config.yaml
translate: 0.12
norm_position: "pre"
activation: "gelu"
mlp_ratio: 4
bias: "all"
epochs: 4.7
Rows from block 2 of a small self-supervised image encoder, named by matrix and row number. Rows with one number belong to one neuron. Each number is 128 + 32 x the weight over its row's rms, rounded and kept within 0 to 255. All counts start at 0. Numbers have three digits each.
After each neuron's rows are labels from the 100 images, of 14976, where the neuron reaches its highest value: "place" is the part of the image that holds the peak; "patch colour" is the nearest of a few named colours to the mean colour under the peak. Only what is clearly more common there than usual is listed. The data: photos with spoken descriptions (Open Images, Localized Narratives). In brackets: how many of the 100, against the usual share in percent.
# fc1: MLP up (model.blocks.2.mlp.fc1.weight, 1536x384), inputs 0-191
# fc2: MLP down (model.blocks.2.mlp.fc2.weight, 384x1536, transposed), outputs 0-191

fc1.404:160096098214115127140174141134142140179169125205089105118078033121113107112153147163096169136135035123081145192149158139099141103111115105147098137152129119104168118132196123143063143117134080136140128178065105140157098154149122132137117101154165116119167142128110082122143171107149165134143127110106150125125090112147098149108099125124124120128130160134132132164135175081100137158102175069127131138136114109142151073174106066186136163167128114124173083076133142090124148096141150087100073133071109138103087134128167086054154099144120115114180176128130134129153145114156131044
fc2.404:154131142090126189132207159206137134145137123136140122089144134120119158188153114143160118094103202154158184100146139106116068126137146133099093080158080142149075134118128191087068053056200154137048140129076138110155151140135087124164125083136114193171053147126119101109120118102091091113148132087089089135161133145067148125179068177107193076108128159147119119121116127166159138135153134160082137182101105159119137139136098124184098132099113076130129063142110131128108160134152142097092115081145078151162111117151117095200142080121157094120130176172129122121147180117101098145
place: bottom centre (28 vs 9.4)
patch colour: pink (33 vs 9.2)

fc1.199:102114186107111123119105191099081121067165177119106167144101170142156074113114146095175133114142187142123079116187114093150121090139111127199172117145103197066150128131107103193183075191138103104111087084129109121146145133113142166117185155111109129154108106138224091099135134086085131121121105103079113126147109122137115135149149159140132113136150130129163133107115149133050135118138126078128070118187063151147143131113042173116169087102138192086146050095173140174140093103120192111095084067094131120128152149109106142058100138102127162122126166115105100083089114143184123188
fc2.199:166158116143170084106094184036080134139119137130143147098130099139117152127079177102097131124092133136155107151089144145127151143102097106130129102138183068142149067158102124162137147130148175097125198136164086071118175136123146115119188113134129159152153190080108076121120121143110121106112189098084139153158134092108089047177168069081115137143084147092135127138185119095132068179110161138137158154179181148122117108153107063141108207144115110107127106149121103139069141141111118115107107093122056146121182166105138141108091128124119091118121103185147134124141211189136194073
place: bottom right (45 vs 14.1); bottom left (35 vs 14.1)
patch colour: grey (64 vs 35.2)

fc1.663:117127113130150095143117079151173163114144151128163117140091069198132114089116129145200112115123114117133079086103137140153139071119161167149174123159128127085130090081098139108165132142167129114119118159121142134152124130144192187061152098110120117124130099094146145143082191129144131142122203081135136133100117184099137103120150155102188151143034181179133124156090096098142092124164171167174127116149081095126129061100081075122087165083171146168190157095132148135165126130132100105083055134106109131106143152095159136072092198158125160150121108065140148103153146108129155138
fc2.663:080093144084120186081068161129106096158123124134150122181149156076187172189132096150153102154085128078155100202111111091091166112092206108101146148137146108158107143098149152121118089091124132131102090131159153103135147102102133123155076116153096147075113164157141170140172155121092115104133115143125078141120149160085154143079123109119117172090149148099097054143101131180151135125089130132143148126142100201127140097173124096161112154120146133071147110124122129064132102179096169122169154130141102145065139118097117147154135065155098140150090092112077110137145088156156099123
place: bottom centre (27 vs 9.4)
patch colour: brown (62 vs 31.7)

fc1.119:124163165089074090163105091123133096168081185168131104169087120198128121166174092112094119171065082142128194129126100111167192148163055123111076161155134096183096186090157120095156126174153155134148162085082141092185120146142138104171112126154145122114126158114173112167203077128069119168120152121116062167156131167101088123107126142098090186106116068058144184106101122159115168159097089167118114141161169103150097150093136132149174081156189116124108160168134082131095130173153144159201118141163166142191131161115082089130103109146151123147126112166102150083087090063131083178
fc2.119:129134104126117090160172079087132207113150129110096171157213121139152149137170095146169136094114117138165118152140087114141142154097101132192109101162130108178188093073078090111098145067155145167131131139138084107097118101130127122158141099097110138100142100164141175097142104126169158133117123147104134162133091156149109137108138137187092073158148175144149101161153070127093082053128098143084133150131080079128146099096150107126132234100157177177134150124137124125121111120139104115103135165109163133118105120124146143183161157127087127153179161092138113109181136112099123128
place: bottom left (56 vs 14.1); bottom right (35 vs 14.1)
patch colour: black (63 vs 13.6)

fc1.639:160186108166114080087130095138100108136114128112147071070120159136175141135113184134128065064146118124132124076157133080180103113201153096093091128192106119102131150130179196081142111059111119140114093175147126113084106099125084151128145124051115115103164197083131197162118135100051104118163164101094112113102096163106129139073122159092145098116132083107113098090133114141119145078122191167116114113107114104133108093074120113121091150108131103117133123117114118153095140054149154126135120171144161125075077103134085128178105064137107104157072121114135136123065146153159132129
fc2.639:108106113112120116175110111157177086131092080163138164119121114149134139129083187132113190134124164109142103118102139082134066178130151157161175047126151190084086181144094113183191122131112133098123155128142195170166102136150125138122077171170065151150152146138087095133067154154118145098154124138105185101167124149143095121094133067173166113141097182128160047121127099137184111142114123146123150144170116129109080109087190118110162129106117108114115193099136132131141135153152074116169127074129139094090188133138114142118137185145159100129099179120103179143170158072132126061
place: bottom right (33 vs 14.1)
patch colour: grey (70 vs 35.2); pink (27 vs 9.2)

fc1.1:133154193106120109111083138089186095107177136167153157128109157112119149110181136116147105150126150151140144043113072149132178133090162166078091130111127132191123173154156119147143169112098100127091133110173179089169099112092176175149128168184093150125149132114133131162089130169147143171141117156134134142126142095122126072119115131081141105061130117179109142132173108168064068119069146129102104145123143139098157173120157161176129082075131142111078066095140083107154065092071175114074147141098137109158155116148116139147085144118141137077112119111114144139159109172154083151
fc2.1:135051131111104110096093151092123183139138154119144181182172149062114062158125070153131146107103131131130125167118160121101161142161091124067130115164104110110090182138146131173172169143106108106093176089140132200096185121097058116197112137121141115145089112140131096108177102138135089137140151176153165160159152110111111158163091104109119107205122138107173125102067175136129060144131151098139135148139138114116180118096155146124076161141121187133152179163142101160070111128138135125099120134195137158128127177184121123199121118103147141163150097146110119070134162097163141162
place: bottom left (59 vs 14.1)
patch colour: brown (60 vs 31.7); black (31 vs 13.6)

fc1.115:134131156127114118118090091127081125156170153153160089172146156205139145128130156154122123098156057165118105152094131111136157071093092139183157156162089083125149127103086150102125107188121105112135135158088098141160134119155140150114113202184163096122094129135057137158097134093099082157098071125171120136115173122154146074135122166183122097128144111175092136114143160153105178153131122104146097112155178103141142103149078173110120153146103127090123133143150138175058160102109129094088120139076106133114155160129080137087152120083167119112120106078123099143122115099095123125
fc2.115:173172115121169094136140184161092196130109183152123101076135146091113150140132063108114133097115157079123147114116120128110173154127156116145106140127129150145127132138176106154137090153126137087160136120146178189206126121112124169114056039079072103160145134191096098125114134158102115180136173157059173124133171137062093212060183178045090107117159132125127141143095132079145110117179151140153188077106115187110137142146110130122164112146108149074127127105127090060104135119123129152123165107099119104130149127069076064134086140126107083157153122180147188134143104116107081142
place: bottom right (40 vs 14.1)
patch colour: grey (62 vs 35.2); pink (26 vs 9.2)

fc1.708:175175125153102120093110112118117155088159101119118143092133113086173214211144126122101127211091139108184203132115190152115103127107140118072176072125193126123131143140131112153139089091191152078177079149170137150090103131174100119130095109112131162160185117160110129131135186154099196112103161144099105160187116134103067179129108100123108101061132110116093105166147052155157108159108160111126143115086135118134094156091107124148158109154123208136163155167099170170110072109147185105155104138091087083158150151191145111170088099103116097098117088121151149106152147167123093117
fc2.708:130138126120132199124062220140167119121141154116182142131085164106137056067086165083160116092154108165112084117112094092127241114177102148124142173102104115100182162155148102093147134145093139136125170129128156098160118150067172114120090105122196114173097129164138148142107126154131119145151117128114133125070111169117134125117144192097133140124071146109114109093128145100115171061137076138086132131143130186153120104187112070140180145168089082161127106128194107131166157101124127169106077101092118108115145115147161168090139102141209143135103140184153160156109141101110129124
place: bottom left (55 vs 14.1)
patch colour: black (83 vs 13.6)

fc1.14:074147145125146160164144115128085107138110124091157134076141095123122097055097156086104139113124161106139108087123059186158131097150141164144141152097171129114205119076135158114113049127190088139114145163157089178125113166091153134110149161116070150093151130070080162132129110114120127103145116125090144124152178106145130084146096097074146107142082133114088085157120128143108071156148162101072132131054085157159161141126153122173081158109130170112136121181125066087113104169155147138144128115178162082103091187124104087144120116123104147159143162131130139140158062133124140084
fc2.14:128182186081130098132111133130191139118172136060075194195154097096111133150103113121111144098138183174078118097142159098169167168076134148195140145144105146181140184140079184157154161114137161111147088139085120128159142164094091141115116124164187106141104082115177178130132112198128173150127151150069094161124141173117126139168144113117097151131185144130099112070102160144146133143145094168142120137160112136128111125149117133122107148124127121118174091063114100176134145123106173134150109176142124068112121135101105146139164108140136136127137144188116106144150155102108128234
place: top centre (40 vs 9.4)
patch colour: white (35 vs 6.1)

fc1.428:205125129147119130062106115139075139098100144171145143120118124120152106067100092087109127135118140165127116120078146146158098094186176146087090146118129116123129125070103106124073089097125061037154156161090095181201126158150163119121133118121090164083130136129116146099127149103142105167105099133177087109149133169136109135172181135091133081128139134089075115175139159096152162166135177162132131102079135150107183108131084146150184159131153097087151127132145143121149149115156114131105100173123119130076168109152159123141119031112088141156188116148117133133186119134064174175
fc2.428:163128074094097108176157097133126097135116127137081111078155115123174126105169126176100104113144171102167109120125177106109132127117137174135189151114181051140147151138154150060108099099096137134165117147126163125134086177124146119084107158148161132120129129154136151138104063178132172101119119166054135137168112161133100148133102099159151166130147114096136084156069153130198105093073069152134103137087190157149156085086145104090151116147140160153105098101156105138121204091098139100125088132171147182132111138151126127187139166121124111123099131138163097175062054090134172108
place: top centre (53 vs 9.4)
patch colour: white (41 vs 6.1)

fc1.656:131145183090136120126098133096110060120106152090146165113094169138164112225149062133174070113101067070179106151126122151079130147120118127182131145119138134155068115194095117091117089135151142154166125120170115185152146136081122118174106122101141122219050143182176140130181191141083178124081113098127166086180100134075116110176098101145127141173061135130131088112131103088166127144102108122140176148141106120147115085145127211113141095140178140148107122167140084085145043115112132116192117140179148116155081100112136136154099127158149104123143150120158146160117141153143168118
fc2.656:126086167133145149154190164154166239117163137113128191133082121113161239133177062116161122095108184122131146131119151146050174143161125110123134136118067138172168066128119135098145185137164131126104137119131107180137121110117136104075102095151131103157150083146159033136077143096144062098176107172105137145143149160136088166076101134100115092093167143083132113168139092111119200149141152219132094174112086163101155160111127149065106119187098115077126121139158146124110136140072120106129145096145099120104173147127136095118168120146166128135141140171189167123136158124091162124
place: bottom right (32 vs 14.1)
patch colour: black (56 vs 13.6)

fc1.689:150145164082096094148132095125146135117145121102169191089081148134095179103136079079167188149158083130112147207141147168134083098168065111157123100129096108198101103075121132114159182160140137119093175158105097082189077096155164170130148093189174138147103075130141131132148159139097071146168142156144094112115175156143115150151131152160084134115117131154128114098118127153131131122089114111055162143107094130167104180161136176091140131166160185122121086096162199103177116155110099088122138188116116170171127157121153175125155075172125116063106130098132119141104098173091123220
fc2.689:100184066130141127171124115069162118143138146108153142073134152083132056162137172169090136120110147116212173129094088111095147132092130107098139143093121084099113150174137105157076137215099167125097163181105167129102125114111088223098140119095140148141103110125115123159101113091135147129159107121085125121182073135200046076127061113114166146129163118132116071146124089147153117083125189090192151076107123076117147152121160101093149131147129113191154146164105155128122118194113146184138085132213154087166137142143134132163063143114079155206093111134175110167061177161212154129
place: bottom right (59 vs 14.1)
patch colour: black (41 vs 13.6)

fc1.584:177078106128161053187120064110072084122172134115146137124133132085087143143138085123084198129167142075117138167155133140200158158111167066154117128135063075136101167166169094119101121093098119196154196117129041168120134096128080123126179139091149148111100121191177120097135119110042052189126150155100136116156119117115147140103124126057124143169128078091088051142126108164180146144105137176095137117114143161087106113142118141161168108093149129209165108122108166124131092143153128107098159113131140146146191115144037154148097138146131199150127144150147110133099118069114124144
fc2.584:099100144097074071130062150153147148095163146160087117116142132126110106123182195067125055125152091157115117070127134108126187104161119130119106167084177165124169093102142154109125131092152150153127114117121129153142107124150177196103126120131131114122125130114090122111144133139120181162125043114067075215114115098068150133134094156120111101099175161155205208117095159120066152070154060144060127112164084155103145109135130157108162152112116134154081157116177110143137115113102154136141175136137176140079070116154179172087126092132108115086085130097133095146146121180123123061
place: bottom right (86 vs 14.1)
patch colour: grey (60 vs 35.2)

fc1.133:083120098115121123127144155110110099122087182131100130164169103131143080144114107099180110088178161082147157116150176151132146123157079115172096095100146193133111106126131118103158130098063157085134180150099126123108167159173123175154176184092072158158071057177094197097134126127121130108139134116091067164158192125134118112121128144133165134125102130102123170055202060131163097189172090132124133120116123133084098098124087200148125151093122129094051121103143064138161139084190163098141132182173107091146105097175140174089140132152133080080093077089168103120123131127070066172
fc2.133:126134147150142119154143128072102127163112137085134168065137091152065121121109089086120126117134137076120171095112144113108148118175110171085100171100126167053148111175116202137147119090155100192121160152162075114102101105122131142136130087121108121163095171174134113059111138089188145255146101126140127116118071112094133177133128113153195149147107188146132128174215099105129084117138089142088131070136116132118160185126153136131176091160137107142150105151201083134133132134099092127081128139099117062099190149178102074141106109093081163132175147154089137124133203110172133099
place: bottom right (32 vs 14.1); bottom centre (27 vs 9.4)
patch colour: brown (62 vs 31.7); black (33 vs 13.6)