Weights of a small self-supervised image encoder.
Model: num experts 8, layers 6.
Training: muon at rate 0.0038, 7500 steps.
Data: trained on photos with spoken descriptions (Open Images, Localized Narratives), 203450 training examples.
Rows from expert 7 of block 3, named by matrix and row number. Rows with one number belong to one neuron. Each number is 128 + 24 x the weight over its row's rms, rounded and kept within 0 to 255. All counts start at 0. Numbers have three digits each. After the name is the row's rms in percent of the matrix's.
# up: expert up (model.blocks.3.mlp.up, 8x384x384), inputs 110-164
# down: expert down (model.blocks.3.mlp.down, 8x384x384, transposed), outputs 110-164
up.201 123:153135109140149095123130101158155139123121109175104116144129132122073114157103112084104116145087135139111120145102130103064145144109157128093135153141135112171146112
down.201 115:101103117137161153154150111160127103134148144132134114152172163104152112141119133092109131135155101117166132122125145127155109137135091148116106118132120154116105109
up.202 107:138122119115114128120133112112127159125173112121104112093090119140112128166148106095114134127127132115128138156116120114153104104110139151114155144136090105097113098
down.202 115:116122160116183125092124178175154110141146135166158121121138138112133134122134128130154151110142111109121122128135108127157125142116099155184093147132146100114112128
up.203 125:131091147123115157162114124133133086147149115102134152144109180118116144134104158094099179148109165117146143138115128129144150107151120111166118160094120116135128144
down.203 119:088111181092111140141138181116148161143107125121144082063131123108127113111155146130135141126130111136162129136148079123096071161143131192137113112097126138093175156
up.204 101:167136160090129099150158094131135154143142149170126168114102162130116157141120144118141127112114154182129105125107172124113097100136137187132159102144068142131107120
down.204 109:138167150117111114115144116157160118109134139137119151142122162136124164105156118105144128129156160149124128109147121148131153142108167135151091133094120134107115168
up.205 099:119162127093114146078124121117158111098116137136119124158151131129141135123086105106166135149152168113139115127107118151150127133091133132192173131106161145153134081
down.205 095:114112105144136128145149128133091134162154117126118082094126129097067100125109152151180124148176118122128115110169133156128113104118141130153152136109098151123144123
up.206 098:138080166104124118089144148116104137145124164135149131127137098125130119133103127180120102170149159075108114167170171144121133109139137110093135130112092152137137099
down.206 101:149128119092127151145143092145149149138144131135144106168101119091128111120125111133127112108088109166150084115076129115149129153119136145165107157177144152136164077
up.207 124:124131131078163115133100147127121120146127124151125149096101108109131104118141110109113110152153141115112111161129079117123163144147149168089123153110109154125102127
down.207 115:132142153132110165126147094143125107145095181128124124140121168158130127140127126140122145116134128114135156160181133168099137139144150120171163111165109150125125111
up.208 106:078107106111085146149119158153088163157140125106129138148133120133101133111142199161142114124185133149107134123120147103101085130113161147138144144135124101111126112
down.208 101:129128154109126109111153131083136151156142129126110169136116130145107145125146106128198122158146128128143096131101136097165177157125104153107121094138114090089129105
up.209 122:129093152094128126119125155164139137150124144121101131114127127179121127158117126171132084139116111128116105124153087161116175141104118110139103150109164133142120133
down.209 120:110126120189158104127116114115124102107111138144125120120158101135106114124101117132116172147074112110155100165139138143144092119151125121163148109131136121151114099
up.210 065:139130119121118100174111170089126124093115145135148146152119170139107170095130120099132147115145128124139114133147165121153102152163095118101159183175165082181166137
down.210 068:102148115125126138159105101137141105120136093137146112100112099120121132174124170126109124124156113130083144130158106134113120111129121159132159149121150083104129121
up.211 037:118113155101134096152067158161106110099093144128144102128100116165158135145181080108112118114163178101102139102113103102148171132091146134149092118139175151113166139
down.211 039:126146106115155126159103143152144077131103117104115130139166137127135115115143102108146164112135144111157075147110145080135140148123131112139121126127101116101131089
up.212 114:153146085126136138131112125141126126128093106121149157126092104103107106163104117116163085074152111148140160120109102128097084170135141093131173102123118118097120137
down.212 117:138127172124093172171114130102143121134162114077128155119178151132154120099092087156118146126138157102164157111136086156109082101104134164080127150119079140098106121
up.213 121:142102122107128132126140122123115140124117156157119140077141160142104166117092145113136132166130188134085161137134161158088112107122140178121129162149126100100115133
down.213 129:153103135101168138138117140121134116144126111101133076099111126119064112178119145125155155124134137137081146165156107112104112154076129100109123104158109155144122101
up.214 106:148143138161147141131157122149133101154128097086200133070155140112141131136100114110102114124118107135097093140147112123109130120137097134176158111148142081104132087
down.214 107:102114111113126119165123136177101157122125098103197175150182130101144167113153117148106135098176110117191083163102112181142121134116118146141145124135127115152135133
up.215 044:081119150146116093179138138107121159108109167122142137119124157126102165141111115168111152139097103122064152101153107147072120119137150162151102174134129109127093148
down.215 044:146128182095142146125101092104125109130124093143146095122101135137101141172128169084122132105114095182117134127154127117122114139156074110132121167076120121064101089
up.216 069:128115144131123134160107083143179144131119163118100121148125169128136142104126112129128135089111141131099154162136087118147147132104148130165096137106099122151100132
down.216 073:123087123106144107175155130089061113155137134110156105131149142117114159121123146097125089143147107118108152153132106129139103149149118160147142122107111163130134169
up.217 119:161078125092151176151123154105132106120161138173172144149140136102153139178141143166158130091125126144125146100121121126158133109134111126169134083124128142111122157
down.217 105:118125139115100125123147110118132172096117154143160159084155140149166140171130171086112122087097146165149105139110142131072121150122075128121114126098150123096115180
up.218 072:124196150143072143098111133125133148123092112088143144136144102102104150160093127137148119166135175106118145091118117141125165150118155118154082119140149103119113137
down.218 075:132136095165163135124143114155132090129150109119131102156144125123108105116119123122077105129119132130115163119140142102138165111112136094087149121141147115135156133
up.219 076:137176102141070130167137146110095114119087065138147140124090091138117148139129121128125140133127146115082125133133130142114150163102170153111103127128110104109131148
down.219 077:114134098141160161128108114121106134155119131094071089144175151137112117122142187121130110128201069120146113162120091137171148181094168108118154123138156155118119127
up.220 129:101107124140118201086154118146108108115128111092129126158113133136121145164097131125130103142168113129151131152185144156109180131115139129100121148095101082131136113
down.220 126:138093163133100105139136116134140138135118117125125131119162095170129141136130186093133129116117139164132138115091113186126156094143135137163145083101136134107094159
up.221 121:097133122114134167151125122127120102113124129098135142131145177126139091154118167115140152135126117136116136131119101110154152137150120159090138118131101100093109138
down.221 114:140131153161110109155165153114124111110131136165124112102116145121151143108154107124146126122108079158142108137141178140103117127122132154090121123110141118125156169
up.222 127:134118066142143141117143122161117144100134141150128154163127139116142171164124118077120115112127095123139114160159133099173087137139176153136119112159113129119132124
down.222 121:148097083127114109166135178116190137116158119157111153165097150129152118070124156184094173126120176144085133148113089157116149140106142115129132149141139117148136136
up.223 068:132123135085108131179137100131131174165118103130150155115111113158131139144105123084170122109111122140123148134126129114129144124101162171101181149130139115138122118
down.223 069:185103107133057119099123127092116147090151088123117120155128140129076147141144149103131148118126120098139122163121102143108082117143128128164139186125124133141162125
up.224 071:113108125124137144102104115130137160161155151155114103121087164153082142154129165134139101141105133111124112147133102124157109153120129127145152124137112081091126102
down.224 076:128141103130116126133114123110126106139149131082142095208105132116198141108140144120168098143169143123159092114144125100130105122097154131132122156113111139112143135